config = dict(
    encoder_arch='xception',
    model='contrastive image-text model',
    dataset='photos of plants and fungi (iNaturalist)',
    train_examples=90422,
    image_size=64,
    crop_scale_min=1,
    horizontal_flip=True,
    tokenizer='word',
    vocab_size=1482,
    loss='softmax',
    embed_dim=128,
    encoder_norm='batchnorm',
    encoder_activation='silu',
    encoder_drop_path=0.2,
    encoder_depths=[2, 4, 4],
    encoder_kernel_size=3,
    encoder_stem='single',
    encoder_widths=[160, 320, 640],
    text_encoder_causal=False,
    text_encoder_width=128,
    text_encoder_layers=6,
    text_encoder_norm='layernorm',
    text_encoder_norm_position='pre',
    text_encoder_activation='gelu',
    text_encoder_mlp_ratio=3,
    text_encoder_head_dim=32,
    text_encoder_fused_qkv=False,
    text_encoder_bias='all',
    text_encoder_qk_norm=False,
    text_encoder_parallel_block=False,
    text_encoder_inner_norm=True,
    text_encoder_positions='learned',
    init='torch_default',
    residual_init='none',
    optimizer='adamw',
    learning_rate=0.0013,
    beta1=0.9,
    beta2=0.999,
    eps=1e-10,
    max_grad_norm=5.0,
    max_steps=6900,
    batch_size=256,
    epochs=19.5,
    lr_schedule='wsd_sqrt',
    decay_fraction=0.4,
    final_lr_fraction=0.05,
    warmup_steps=340,
    weight_decay=0.3,
)
Rows from block 3 of the text encoder, named by matrix and row number. Rows with one number belong to one attention dimension. Each number is 128 + 32 x the weight over its row's rms, rounded and kept within 0 to 255. All counts start at 0. Numbers have three digits each. After the name is the row's rms in percent of the matrix's.
# q: attention query (text_encoder.blocks.3.attn.q.weight, 128x128), inputs 0-127
# k: attention key (text_encoder.blocks.3.attn.k.weight, 128x128), inputs 0-127
q.27 093:153193115154120178135070139133190075128155132103120103194134139100122117172149144138123152050113126107158129108184119149158116113128089126108132119100145115099205133075057115138166155119116116105137146072157108117132173089096120095199136102117101108142147114090102123119209156167088202128093110058159207136112138115101137142165107100155159151056137134145141101092161137135126118145165
q.28 098:082057114135120091117134120160088157137135084148140154040117107182108172075143110124121102197141137167107130167084106114122126126131173121120115143177119141121035105172173154107116109160179166141120122198128157121150074173143159171069114144149130096130119153151161141156073123115172053111111128154078069137149128137144092142066143161109093112177141088133143150168097106120126145125079
q.29 093:157137138161159180079105119055137089129122151116078074198119135091150093138143147137126177094108099119186141066107132123131160181098112108181157085090092114102146179139097119176105125084074087107126113062107121093138152089134088119209160058117138121125147113117091152159114134123114129140174146136185173112094133120159169091172137122112157191082136176152148125075173134117124136113155
q.30 117:097170085101097121162109174157138136131123107130189167103142140143112134145144141118071122124151120130086119162185106132099101091180130148036102130085171151121178103096118151106166149168197157148165171163131153213114160124083151055105093199093125122125129137102141080133189119137113171126032139098097112142136111153099068183128097132128122084147099104119100105154120146120117136160127
q.31 114:140095168188121131111077112148147112105173112116089117133116088139102161094142114143183115128097157143167142117087128143176124140114121092188140169197109122116067107145108111137114127123096117080058088097183107030170083150144134209149146068191090089139131124119141166145133176162133107099145086120115162111125160066107147125093148122166122163069194113169181146117145107144139119140139
q.32 086:141095160154162131123182100118098124107147107145092100133106125154157119181141111160128192154140081160128155128098103109141149176150101078097141098063070137126113185169152146110107088183116117061150083155067143187128149134100078086115119142075196151149068098182095127164109092057115120164110144190180147134152135157093149139138135149064123085136141177146104089121117134084111101150114
q.33 102:134078200126113072107152105162080182103156118123124151102164105137143164141095145156160093139203116137124103146079155178172166102153117121146127139136110072220062097139148092133084110116113135114083139134162132090183109189154128168087150138115121134098097104136167176121104093127138060122121095192075100099122142117098143142096152147164136099125177121132138176135114102189111069091167
q.34 091:118093178128108057111147075154097171107158106126124150097138117135166155144109153162159103129206111129114102160094140187175153111160107124131146119112114077227062083135130079141088111121133143093085139134132127105166100175145125146103132129122130109095096096153182200138097082129140075108118118183106113099110145122111130150095161164170141091112183121131121173148112098159084042086180
q.35 084:130145102124123182158125204118164102127094145106121103147163112137082129095125110074121125134085156158172143102151157071096090141092157133128098153207129174036184151122125164122161152139122120168122120111176134109129136103105132129148125128137115151172153174087073057095144172136096160143140106073098130134155128101124137110145088058101081161146097126129131110091149166141188213187079
q.36 096:146074187135115101094161154151087215093129120114110154106179077137123179127091145126128093155203134154127098125063177156149163124182135116124117126137090096183051134136160123142076117136112154120085117141175144092221115199142115145100126139114122136098085114115144160139106094120118066131123114200062082078125141116092149129101120144130122120153145110144141196141103134171118107100138
q.37 078:127200075132117160152092139095180065149097149153152114168090142106102085113143109108094114103070157087143137108170131128088105128083130157143145152157181134078221120109095132143160147123143124160154130103133114125038150045157163139156142098177092113127201152101116107118161178161124188111125151033147170162115118128161129097143128102135139142099094116100144096113175131116130165142124
q.38 124:124082141157163168153159160139142109130124111103101074138134103154112148121130088102142183173088116173145177132119095036126111160095140066099117132167073194047141178158166159101143117161113118110145094142126133155146135127069091126133118132108153157184089155144076075136107148095101154174153106128141129132189143143109148139132103093069074155145123157151134085110102156103175167193063
q.39 126:135063148126149151145169180150136144115115123082105104120165085143108175101102094085164140180117132186162157129103133055129121151127155092115112136188072182085111167140178149118125131145107118142111105132170127116191130177090083134112121142119148166174079154125082070096121139098091126176156085144104100115188149109109157135125085072088054159166123135148134119115100157151180165182067
q.40 126:136149115088092102115092144129133161127118164134159192113146126092106126105111155111126038102166168097129072113136193190126143086158141198160111153149183071176120080089105108161126158081134138179096176117183111061142116145173161149122140120160069127079168135080152140095156144177124116095112115113075098124100110087141125103115118134186139129131134086095135189130149130179128130082170
q.41 102:131117153153148103108158061131082130128150106151111121139098147138180116189141129179124171129156069127099142146093095149141156146142097091111162086041090116182088136157137114123093085149135132066156108145057139183111142124118107103107128139092177114119094081189158171175094072084136103130131168188188151120115122181122131152135164184110161095110162157137121111137108106090064072104153
q.42 096:118099166158153114115176083144086118109149096141095097122114136159168134172142132161130188146133072147109147148104083111142141157135097072090135078070075144138090149173155134103099083174123127059158102163049146192133130149101093088109115142078193125145074098184124151172101090065139111156123154181182136130138132175108129163127150163087121092117148167153112094132094118085096081138134
q.43 111:117149135168157139134141074113115075146135105141102081161090152143156103175158102164109215135093074128118180149133064109122123167110096071117159093077098146094149158159134129108138091167134111066177097129041136197080151086105111110146129124115161099158113109174118133178109108105141151131140168138209175143118140192132134148143152150084143104093123164143133067130117118062095107140122
q.44 136:123185104104092104116089100110129126132121149145177183123109152091132103123119164137117062086153164075112082114148166210126141088145125196153128143114187074180131080090089099157131150093150139153117179116143111087099124122182180136132135117159085108076189120087176170122157134175142118073111141113116120138073102104149107100120136162189170114112130102088127163135158119144096116059190
q.45 084:130068174111108097108128159155097205103141120102129167101167081141108183100097139106144069153184157155150102127084178139151151116175141128122105150152125100183046110137154133131096136125106162150073129139196146070224093207139134141101120135117121136094107118113142145128124123136111069123102101177047077087146136084095141137096123139144108134147142114142131205136125138184136114120136
q.46 100:129081137086100106118127175147124194114115153102140163100184093118099165100095149085144054139182158141146082116118199134139133093152152164132083150183134110162092113113141137150111151097110156173090153130214128058195113186154135144100130152130102161109124138107132117079132149133103105135108082136038072108147135064127133117109101102156102134173143114124125201129117144199160140116122
q.47 066:141193130162157175166131115077167068146109141130116088192093147126143088148138107133119174108046119122140158115160097118111099148080114120146167137132114145060191162142105126110147123132118090113160089095089106171035154050121143115171151102142118122159158135115104115133125139149127163143173141080201217161113138196131157119142117105111131140081096149125136074105157114100106157159104
q.48 089:120085172116116055107134092171091170109160113129126163088147123126144151131111148153155080118215119130111095154090149179157159105155110140141123115111121071224061091119130093132089115120142152111075151142149119085187091187149124158100148123134122108092106099137190198126114090133137077101101121170085093097119145121111113150104152164178138109122173115133142177155111088161097071088178
q.49 100:147087177107113099102144164144098211106120136104124168100174080128110169110091149109133071150195142156139095108084189149137156120176149148124116145141113092197054117126147124141086133114106149142075134139190141070213106204147129144090130144122118153094106115104146143116123113129113078117104093177044079089135128095096148122108115136148113126154145111139134207140121131194132112109144
q.50 108:142094200126113079111141112154095177108147120109125164110166089127136162135099143143160082120202131129125095141083175185169149103148116140154135152155121074212067081126131084138104117090113130126070137119173108059187108180155125180097142123136111135107094110118175179106113101150129077117133088173067118092122159121109154134095127140178125114118172107130133186132114101187097079091173
q.51 110:124203098113117103124084081099138102153120153162158156137096176097152077137132140165112105072138144067109102130157136200117141101120115182171155136100195083165160082104085097143134140096156119146131159099117102116064130082177173141136146102159098093094191124100171178130149123172145133081126159098140153155072112127153108107120154160184188102087127105099132139137166094132080108075183
q.52 134:130177116106097103111085104110129141128119155149163189122123142098124112122125159141110068084160162079113078115140172215128140096155125199154130142105191066195125075093092104160125146099137145146105174115142114091109118125183177137124140114161092102067173111097169174124158126181142111080111147126111130131071107111150110103116142167191176113108131097096125178147152112148089111065188
q.53 102:121171075149143182147117126103153050153113125139126081152083152133126098133155105131100176116053111113138162124174074087106097154086128112111135123116134172053215162127120152117161125152137117116185110127085128179054158056102118112153115124128140112172152156146095091139129153126142189142144145071203174171127120156141114119149126115089129136106099158115125063116134142063147160167090
q.54 122:127173123134112083116108064112101130131144130161143166127098160107159094154140156173108115091156126078094099129122124208143157107152102155150151119072168067199111089118092091145115114108148136108137157133092128130095126118172172129123138112141111084081150092132193202147138100151156103075113162143141149127064112146141106125115163185178191092088146112113122147147143094119067075055202
q.55 087:118158068096107152146082167124171106148095164124152152114122126114084113079133130079119081106087181121140129113167154105097109109115156181153095166192189145087180105096102155141156166115145132189130160118173130096109130111145168143145120123170074127120184182082106083100159202174117168119124115059095108140137110067162115086126111095152118168138090100105121137123149157152185199146108
q.56 131:137171130114094089106099092126112148123137143155157182127117141106142116131126154155116081097177138087110083119127154219144158088153117182156142126094171050214111082104095087149110126099133142136112167119137123097112117135184167145123142118150099103071153101112186189140140112167151096077105145136113127124067116126142114119116158175194180099109139096099132169142154106147078083067204
q.57 092:111181087141151149144107083097165038159131118139138103152071173129147078138171123153113185095065109101104153149175065112108098136080105120134157107089151164073195132128103118123169130143155109112165120121055117173049143065112138110163131109148138094147163136135118124133135139133142180121151161082217171167116112174156103130153144125122152124099112145128119053119145118068108141135127
q.58 105:102157069140156178145108138098147087139096119123132115134091158137113105113149125112102189132051128142121170118163081071088102170134139112084130106085117185031158177141124181124155136189153131129179104142088133189102158105086126062152093123116155115152146137123081087172149147108120179144118172110190138154140094137149110122170106130079129141139085142132125078128134162057132185143081
q.59 096:136044200136138087100188129162095180103147117108106135111172090154144166142108131132160125160190098168129116143070137130164154129162120098127124114129076122190047134145164115127092092121100136096086124141149136115203117202108088152092125147098164157129053108145136138120084093091124067146131086205086093099149147136097155157108128132107100114147164142155129166130081105164115087117136
q.60 124:122111117161159167152145131130146076143134105125094062150113134155129130136160103122121206145065101145132188146148060062125102168087122067109140114125093195049161167155145153102142110166128116103166090133083135189100136098079098106141112129101164127180111143162091094152106128090129171168142136111194153150156137170123124150145130102074106142123121158145135057114109135075151156190077
q.61 102:123171085145146181163105140115157062147123125126127081146097143125125100128149106119107185125044112128131170127175079077101091146078123118104131116129139191030196154133129155114169142154149110126179110131085132172065153080093115107163118122134142123166153152131095084138141157128131184149150149072200169169148116160140110122167127112097115151115106146129125062110137148064157167168084
q.62 083:090136073131139153116126093117126104151133109151130112107080175132143099132168140152102178125101104125092147128148052111109131169131118120086131082049128165094130159142110161109134103191160143106192127162042151225099149095099141052142092145100183103138136108172125127191127113101149164134110182128199131156118088145140088139150155169092157125123108163132092095138131152052106137119106
q.63 090:137073183117119088097143138141082218100128116119119168110171100125133172120092142120146095154211135148124092128072170161156152123179139128131126125134108085202041123127151123141087121120113155128076139141174139088224116194138122133092131145120130145098092106129155155121120092117114068119121106192058071082129132110091136136108125155138119124158150116149132197146104124183117105104146
q.64 127:115092199135131122075172091137100153057176091140119152131172149141120144136162194146144124132162107163096116148098134186168099122145104117109131119108113125174072108157092148139129111118096140069120100140130176124186104129089132100146098181101196129103091061162113151110099101109157069121157114198110132108124154154109104160103139154119136112143169146202086155103071098144109039093162
q.65 067:111119010090116170124078172113158114153106157135147124118100133067108106063131150091074106157135165118129130111175120074094135140126166174119093099123158164087168153124134175137137163108141144184162146140108144145090131125141134106148094136135102132116153153126097089148134162133136176143150167071138052160170078078158092100170099112111095177171102109097127131136125197118159203122081
q.66 115:100083159119101147090122133147093162057186096133143155138170137159092156099187198144110109127160115138084091147143127188169096083173103128067081112101150123154072069126093181114133142136123165093158123166135191162185114127083140101144085202104156119112101079135134122112116114133165100113158117145113084129118132181092069187104131158140130119133162123167079144130067133138120091123173
q.67 103:151179100139123093187130132129146089205089161105145123116106104132162104170050042128139149120079133092154155135130127090104163121114124135151164155146125104117165128087168065112122120151161097174105168107135049116093152139166109167095183075153056111151165186085168138137158138148091153139088119084134173132114121118121175100127115123150132117099111119048178087142185121118118161149125
q.68 111:102101138116083142099110151151087157081177094133159168132161137169099159098180182141105103127148138121080084145156117180154100072198105129064079105091173099139072063110095185111132140156149174107161131161148174168186130139095138105126097197098134113117120089105149124118123118151155117110148122114121077143109117194078064187096119164158139124127158104149091143141073139140104118122179
q.69 094:105071128120098154085102153151101158084186097119142133141143132166093168086197198139112116134166112142087100147140109156162100078178119115068080093099153129140089080133092180107146153137149184097187119176128182163190111118077120106150080197106133112142100102136125111136116121143166129119154124121102068134133128183090074207110120141150122148134157103158103130134048141148121122143156
q.70 102:101090138108122165083134136124118162064143104155106140134145139111106146088189216115086111146178117154100109113132123148131087141142147133105092104109130163133105143170088196143137149101096152091163090159114212150131108100093157069158075185091194155095097072167077109113111126094160105127166136183119081112156125133141091141149123127085110146174127155202073177123079145132151104096120
q.71 072:149041206179113147085133139142087135109152115119075080157171105218117180132163163127090127146178085134142086133085128123156116108121140105100093146138107123156162139157126116095109115124098146100178119137088190104159080083094093127146132146079111093110076125192124139145085096126180074125115119191103160090135192193116124159158121124116123144124138139162136161131062129156162107152142
q.72 088:097110110091128177088121138119141179061138109159127149130123145092090136064186193107098096153162169143107113098153133140134086136161145154096093122106152156106113143165089227155136169109084157113157079150151189142110126081097167082164070182122166157106123076164080106104113148109145141123169142141116059134162093101143088127154105125094099159167123143177069171116104168128142146098105
q.73 098:130115215145146097085185069119102143070167093152114153134148159140134132160140168156167135118127095151112122139091147177156126156117099112134159139120091122175076121161102119155116101118085108054108104117118151116159102138113131105125114150114206145109092058163124170103094106097147067120123112211124175104122161137126128126107153159122138093126167156192084150099107075134098024094161
q.74 095:124073114148096172124068208149107144107150121100128122167138097181090174076165153103074113134162128126121102120159113123129113063175140123060069115117149107100151089106131168088136157147162180150190126169141149152179127103099099131139132152115058082140110156114147097161134110167158151122144121089113074137120123208081100186130099116162118175121130088119148132160088173142147177187142
q.75 090:137198093117158074189163084121146081180092156121147143103096157094178076190062048146169147098071118110144158150125136099112167158086111131176175137127135120142144141109155071137145101123147081158079166090121056134082154165178121150098154087156143138131167157107142136128147145109088141137082137110158173141116113069154163084107145137132147083119125139082149079136187111108108126113120
q.76 089:122081156156101124121107150168105139118166105098156143148160118192116162133141122148139139115123105131102116171135114167155121060198086096063114111117145096153107048091127120075144117166179143111162146145140124156196140148100083136104134150122093083159112140091170114139128101166133137111113097102120117134089144219049101216080118141182137118100164099112162082151081120151084123175172
k.27 088:118110096162162165164088144110100125135146110135049054132103096145143143109190130154087182157140115099225151070106106093162156189113130086148116132108100113070136181159131153145069115143106120093130083108098162110132127109140122115173181073100103127145121126175124153186091132094122141159132141108187128149116104138133153105165154128079132163076127168158134163102191115075183167144111
k.28 094:127127145106116082076202103120126141115101150127185202127169185087139083180071138121174102102138103174046105178127149177104102094151123167120147102125155131215134081108135123141161113085138128145135186140130113167147134138138104135077104188132188128129131116112124118074143101124141103113123121170099119130127153124145120151085115133145129062180154111098115101122051124182078066101146
k.29 095:110172079139109166166033141120146102165146134152092093142095127163137137104158125154083136110121146029167123098174098102156168133095102106168115133113161106080121148106098126122117142153127143116145121110109136122079140111162176135169163087134042109086134139118176155182139169156144162127096131063158150129078091118129114094145162159123164172053113130117139135158231129092139168147141
k.30 112:149064158143153100125195123149087156090137115064110123125167072076124139170109096130189128170139126184173155125073178125144113136133148120143128148176069116149120123164174125144083086085074116130109103131158123090194111131141076165080156131127160148201133111161094129074103105076116121146174108171142097122179144095118176120107106082116078117167174144141147135087093124166181129137107
k.31 112:092146080107149141095110110086117103144124121206139123131099212133159075132154181155080169110133080119089131136135070157099139137131129133093134047037162148141146133142100142151155118143197122119151154137062134209112151095113132071150103133113176094096122115135126136168113107128135125110092175133145116173089104174177070145150149174115172108122108147125099114125115109084056103100149
k.32 085:123182099128131113149169145067124137132048130103155148118131153091103050192087136098082125137125115117069133113125154135047103149105182171099174136114116125115197157143145147168126140092108147191191142157092121166048126097142137068111134138139152140104169129123125130122175097125167150101095189160114159084106105130160132099164085127096135064180081096116112128142143151133127148087092
k.33 103:147100103121091161127129172160161121111135140060138129115130098141113153134132103086166112142116161154136114128195124084132080105176132125081059143144136144105165124108130173094139161175121117136165152143175108140127156095086106124121110175102134135201106123136103080101135196107112191145144102106176097163215097090106122157134071035125051136148131138109108106120087197143149167177106
k.34 093:137120114131097149140136176168160123114122145033143135122153089134111164141115083085171117144104170140138125128171135085144077097145136122100068161161125137105165140103141158090136160165103126140156148145179112133121135110078104137107114166117120153190130146123096074084149193111117200156149095118161122147208121085087148145121079041126057146140131118101128099134108204161169180177087
k.35 083:105115120120146142092096091078075135134154126232110122133087183145168098100164183176097162109165092129135130144090109172127171144158108126119135069071141113164085128148113132144117108139168128105104127120080142159149148120156134112156137108119148107094112112135166165168075093119136078119109154137111102168042118180155097118124192200120198117103127156143101148122126068081074099094180
k.36 089:121138088094081143131113169153166128120111144093158151102132127141117160107142123073134113132131162135116112143215112113114066102191142157068046148115172158111166127094099162105156173178145116146136170153152114151137169085070144089125084181088148137161109132116122073099147201128123165139144122101158074175192100119124106150136081062132066126153098128095088118136099194126137169150107
k.37 078:106104167146172093123146040129098124117187104195108116135128151137143119136146152182166133110137101115132145143078130164178173147084110105178166103149107118164066095164131102155106081100122126075082110093112133094174089181171125195140141102169146123099127107147133191144082075126133075122125111140115148127094160138131123125098190177126174137093178130173151139108134047116110067099153
k.38 124:125155084108131148105124129039101129160077157199119135138090182119140061140131151133041142117150099112109115110109130143056153149140138163132142096061155126137153172137122154160117116135160128176166145140080150172061155081170155065143126112107138119082146129124149139172111126109163108123095192151131137139052098146187119081149139178093180099135078143108088135140146127091091145085139
k.39 125:118140088097120174097106157066103144141098156204124133144102165143140110119162174131051134123164111123125096102144124142083134131178124163084086075033170125129147157120107180146115139160166133164160144150093153180106173054137154052158115139079139122093113123136143123166097143112142120124117169137123102159068082176174098117162141151095163114140077166117064149118133143082096154095154
k.40 130:123074163119111139124111117210143125108204104118125111127141092164134217085164140136183126123140144139143120147156104124220113097144092091110080131147128140131088090107105127097138133157131117073063115108173116098227119159071106164136115137116127125159082112145123118106108143140089134145179065104118092164186152148074113195105135094156093173101172145159136137110098118134148099165148
k.41 096:149181122134132096177158150114168135114069136056152148120150108098090096185074097075131113153095154125105150105138174102066091136093179161126155173176097135110195141135156118139132147094084136183175140145139106125051106107126135130100129156160129140140182141117104116089183130134155172104108144140145167071165119078126158103149065085114091094169103080113143118141138182174160159128072
k.42 094:140192105142122117148158172077150123131056154068146150132130131096092069188083111080091120136103135125106143101133157103036107145108179169114161159139114130106197172133153140148141157107102143194197146150121122140048139085141133081110128134138123131118177156112118108121194137127146167109094169138132168076118114096151145085154079116107123078172087092103124106146143170149139175117081
k.43 107:139174114141153090152153108074119123144068138118131143114126136091116038194071102131119120146108119111107149127086167130062136165064169162175191145146097111127158135161166105166109110086096133177181129138095123131036102131192146135089151116177132128104188139130122156135156101117163123100079160162136184083094118081163160058133112143110148077151120094112157119146149123136124140102084
k.44 141:135077174143123115144126103216150121102193099091129108126154083149114204103136108136204120135115142145148137146138108115212114102116099083140119147194103140131083085127132104095141121133111124069079100119175114082199098191081101190128127132146115133165100125131117121098119117145102135133161069109117122128188161126065129175092135100168092156101185123150171122121104111159162086174130
k.45 080:122119090097071168112113175158152113138123147095140130123121126156121181086156140080132124127122162141133092142206092090133077085195117125069050150107170148118161138080100166093158165196153130134129165150152113151143175094067125095144094172082132138160103138111115076110134195128112167145163109106137070176180118118115092170124092081130087156142107138092086102117095188135145163161129
k.46 095:125095131109099181091099161159141137116160125117127114145121127168135196071182164106131149105155141144140107131188091122168103084211099110057061107092166140121124132096078153098143157187160132111093135121152123142200168091052109094163100165073132133143076128117122082125110167135090138153167101102128065176166118177108102188137122089142120164111105154144083140104106158118122125148166
k.47 065:105119124128158092131144064100089150120144124199133145109124155104163059180117121180131127136131103112112145148075161166134176168067126126170169110137111099158084097181155123170104063077120130109141110123104147119111086171205135160096149093153151133103143083182150195139099081104167096090093162154136167101094109119169135074118172175123152093137171131152133151140126064116090083088138
k.48 094:143118121125082150134125174180162118124135146048135129133143082149105180128123098092164114133103172142152120123187118079148087103163130130107069171155139132104152139090128147080136164173103123135138146135181103119126145111083109144116113172113118145177117146124096068086144188112107179151162092115156119137214127081082128159123072042129052150140127133112124098122112192157177171188094
k.49 096:114121101091083162117110174168162131117144139098139144116131122159123177087148138092136117123143166149116109133214115103144075088206116133056050131105167158109140125092103173092161177195144128131122160140168117147162161105071128094129091188077133127164090131122122072102121182133113154137158103104135073173185105138119094174132087067139076145146106136118080121128089187128139157151128
k.50 108:134081104118088156127129170177147136105154136078130137115135092157132168129137105108173107147115161141137124142195128101164095105176114122091041134133143140110140118109133184089135141187123126117141154148170115134140145109094093139116113184100129147202092112146109079096107197108115186155173098107175089173210106101095133162116094044123051143133133144104104098120089191137152169171108
k.51 114:135081170153147097151136086196132127104193090104119110130156088132123159123112097146212116146117137133142149141119131121201126128085111094166142136204094127133082091147140091115116104093086121059090093116164122069177079202115101222114148112171123140159124103151114147095121106135108135122149076123125151114179156099078147147097140109151095154109198109162184135114120093160154087152128
k.52 138:128088169139116108139126113219149121103191101072127116113157081140111200105128102130204108133113142142139137147139107115208108103117105091127111153195112141126092082122130112094139126133109119067081115123172110088195091190083097190123117141150122130171098124128118126089127130147095138141162060105119121133201158118066130179095134090171078153116178118149158117130103121154162098179125
k.53 100:126152141157172104135139082085097130139115117177113131138119165109138072150122145172108147114126092113130137125050137161098182173069133133186210107131104105151114140166137090169119088068130124129130113102082136113100098146193146136126160072163134120078165125135140181157124078142150084114091169154103176092052149134168141085120163196113201110118139129147153141130162056114096099086138
k.54 120:139117153152127096160141127200173126107152117050141128118165078115108161136095082106197107148084163141141148137138129102165104113091138114149132184221094141109123095126156104103136137108084120099106119118177106069141084176100100192096127129163113150172130124131103119084160145144111162126147083114129147107211154072082152143107106078160064143136166095129181116132116141186171119177092
k.55 083:117078168138141136089096093136113108144190113185096095145121152168140175070170171183134139095154092128164115146097087149184168120140088083147133087120138115151067126137106105123128116142167107065062099095118130108202129162118123160174117084117125100117082131139149159150087087136112066130147116117086111148101162164133111162105186182146178172074160147155132142113124063097118081128183
k.56 132:137093159142111117149127126209166120106169106058138117113161079141116193116126097110215101138098166143146142146154124107193104102114119099129104168195106140114105087118141119090140144134098115092097124118188108086171095172080102195114119145143121135185109122133110117084141152132109159138159073101135117131210145096072143163101116063163062152124175115144157112124099138164171112177107
k.57 091:138144159159165096158138081112095133138120113156112108139138125098130094154093112171137125130117105114129152120047147147116182166054144110215205134163080101135101130157166082145092082063102140123128102107105141103103084175194129176105163080180111132108163122142124176149136061128142103118101135144108185082071147118134155078122166185113171113113154100141183137144170076143126103109129
k.58 106:119174150141150092158135120087107138153092126184133129124134166104123096131102157139065124117147101113113122119064134149076163155080142148170203145130127107145120145141129090155130124089142146150111121116092152129087111155170184104135125093149115121043160153107150156157144068159138065099086155158077164074038151163157121087132155212131193100134098104128141162158180072125120101081138
k.59 096:130140073107097164114127202126144147115091152081134138123117118134128124149127115083106129148125146134115120115198131107094079119178145157048072127091152137099190147115119184103136160165128137179194162156147127161104168054097124070119117168088145133162121123124109080115153174111123191139129141126163105146167080131134117147162070055120086114154088131092089119127108216138124190154107
k.60 124:128172105139149118120137115041100127159076140175124139140105175100140043161109138145072140126122102109126136114077143135059159165094153158167175111105118117139154157152142119172115103094133127178162133127068142148056131102198153099130147094151123119077165138128136160162140107119156107110078183158131168104047120127181140059148144187100193094137104128110120126133168108108095149077128
k.61 098:131156135140161104131138086073096128152109123189115119141108161109138072139115135166091146113126086118126137114051136154095182169081134129188191115116115111144101137158135099158109099088139124131123110105076147121096118151197149122128156070149115121069159136130139182176123082142142068117087163159100174096033147138159132083122176212122202116112137126139143148133168068120102101084141
k.62 088:134199151150144086174133144096142129154083126103137133144150131086086101129096123115093118118113116112103130098075145119061138141071148143168223172159107129118166166140143066144154148067110143174131113118120125112081101151135153118141134097174103128069183176091122140130198058162127101108092146134067174045089166134141145100142115188126160114144098083135165139160178118155156124117111
k.63 089:134132105093091145131120190167167124114123141078154140106143112150118178107139119072132117126127166151111115135218125096136064091196136145056056151122165145109168134096101170086151169177136134154138164160171113149148161099078130093129104180092135131156112134114111071096137192126117174144152120103137069167186112131118113160135074062132065144140094128104097121132109190133148169163118
k.64 118:190190178147122135125084115099135108115130137149120135157137086147119134126100107133126109101082165093164131078112160177132143129123116127176173158139121062140093125124106084147106150169101105105061125087159079065118124123177152168147165073162067112123150104072162184152152155183119126068133131124146199103070123104102189098116133139184145140062120098105166142121175118129082134106179
k.65 070:115056154157153096107201116145128148140113120077133125126156153087114113191095125141153155156165052202106144192079108119126140126135128107116185105135075164165128141140168116113144096058160148125164117157101127167160109154106050108097108144143154118139109140158108092108150057101145102145068108156060137087141184137133117168108118148101141099170175134137146090141069095163121093153088
k.66 111:194164190164162127122131091104146113089119115129126134139116078129131128145082076135176133126072159130159174096097167172135138159128122110169190155163071086139079126170136092167098135158080080088061113090163057061138117151162126168123165080173120122177136095117136182128123156149112102079158127153168188114111133085100199102097134115153115124094161122132153114093146102132087113112143
k.67 103:069091059090112137139129156161127150139145134143129127095113146136141145084180143116106122154164141132110107140188089077127109114139139128091028120096165180087143132117125185110136132141155148143168130154111184169110146096084147103129104188077155144122121136175117084113084153081146140175150135117149037171182093155157069140156116090087085138171102159147081153129107156110185161152084
k.68 109:189158194152179127123145084114135109073133104115117125130120074136125145141086082134194142154077170142157179111099171160144124164124134105162171152161060100137071127186133106159102129146071084086068087107160073063141108150148126174117163091167142127184120079138123181117119168130116109088170126154171165119144131084111199113097130096148090115104164120153150115082127109131103112112131
k.69 094:191165185153170143120145074092149083105116109117115131156109106119123106153083074125186139140072153147146193106090161153139138172105132098165202151161057113125095146176128101157120131153083069095060109088156045073138120151159105166133156087169140128175134097117104162127120136139104109091159133149175194110130148095114194094103123115137121133101146124148160081090134113113091113110122
k.70 105:184132184172140104115130088106128120139124128112131136157151136121124111174075112146147125110108082146133145136041144174113166133116111117175225138149084081181096126134142057139117109093130113111094128108129087108144097165167098159132152083180094107129128141096149166143162091168113094097096112146089199091065173113110168121089141178157170109104170099106184097139135086165074093122169
k.71 068:155200122113138125147129128097151074194083177164123138106088129141126105110079070128117112121063146104164136119114152083093158140080154143189139181192130141116181141097144088165136133187113092172068150096141088107097125146195177154130151078145093134108176179091130111143135150145128119126107132108161166147118145057153175063109127114134130132134089115059132113116192117090139162129096
k.72 091:163111175160156083116165084122112142115136114094132135151154148103114099201088119163151137131121081154099148146039143187133145132126126111150225128140082092201090122149135090142125095067128144103115135135124095129160092167153080149117141102170128102132130121111144169128167077148123099102085121171093181087080168115104153131093150182150161080118167104140162094131119079164076063109165
k.73 093:176191153128101154138066141117139128129127142164120138160126090155129151094112130126099098076107181066156105053149149170139127113149110138151129142115154053122116115094089111126124152185105123117080128096154110084102147102157174152156160088132054103095144100079171164152157164182102142086138131095134179113052097137103155102129139152169154151064092098106152166138185132114083152112202
k.74 087:137153135142201115153173073114135085123113100118127122099095113123130106140096063134186149177068146167137199155101137105121126185076156096157178146174048179102135140181168110160115116127083073115080108122130088105126093164140108141091139108148175142186161119150098138114101143108139115119155129148198141119174133073143166085100131088101091105149163144142144074095124105111154123113056
k.75 083:087062087093081152094103196152126180122142132139118115141133134146134172084163179111088118123187130119115066128189105107145113093184111131075049103066179135112124123097102184100144136136156151150181120146116171163135162094087126090149094177081133138102081116147136080117114131110118152167148115113096047160140103208136071178164121120125110157127118140137095157136106154132140143157146
k.76 092:149171143125178158132110106115140084088139098142116121121096084131145136095127097122179146156074194107163181087152151129154110180111139112140126140136095144075094140173125141163110148194072071093059102101153075074123136125127162147143143096134150137173132094129108171119075194126099137113210152130225129147172098098128169096131119083120078159101119136159113123067147135074128139113115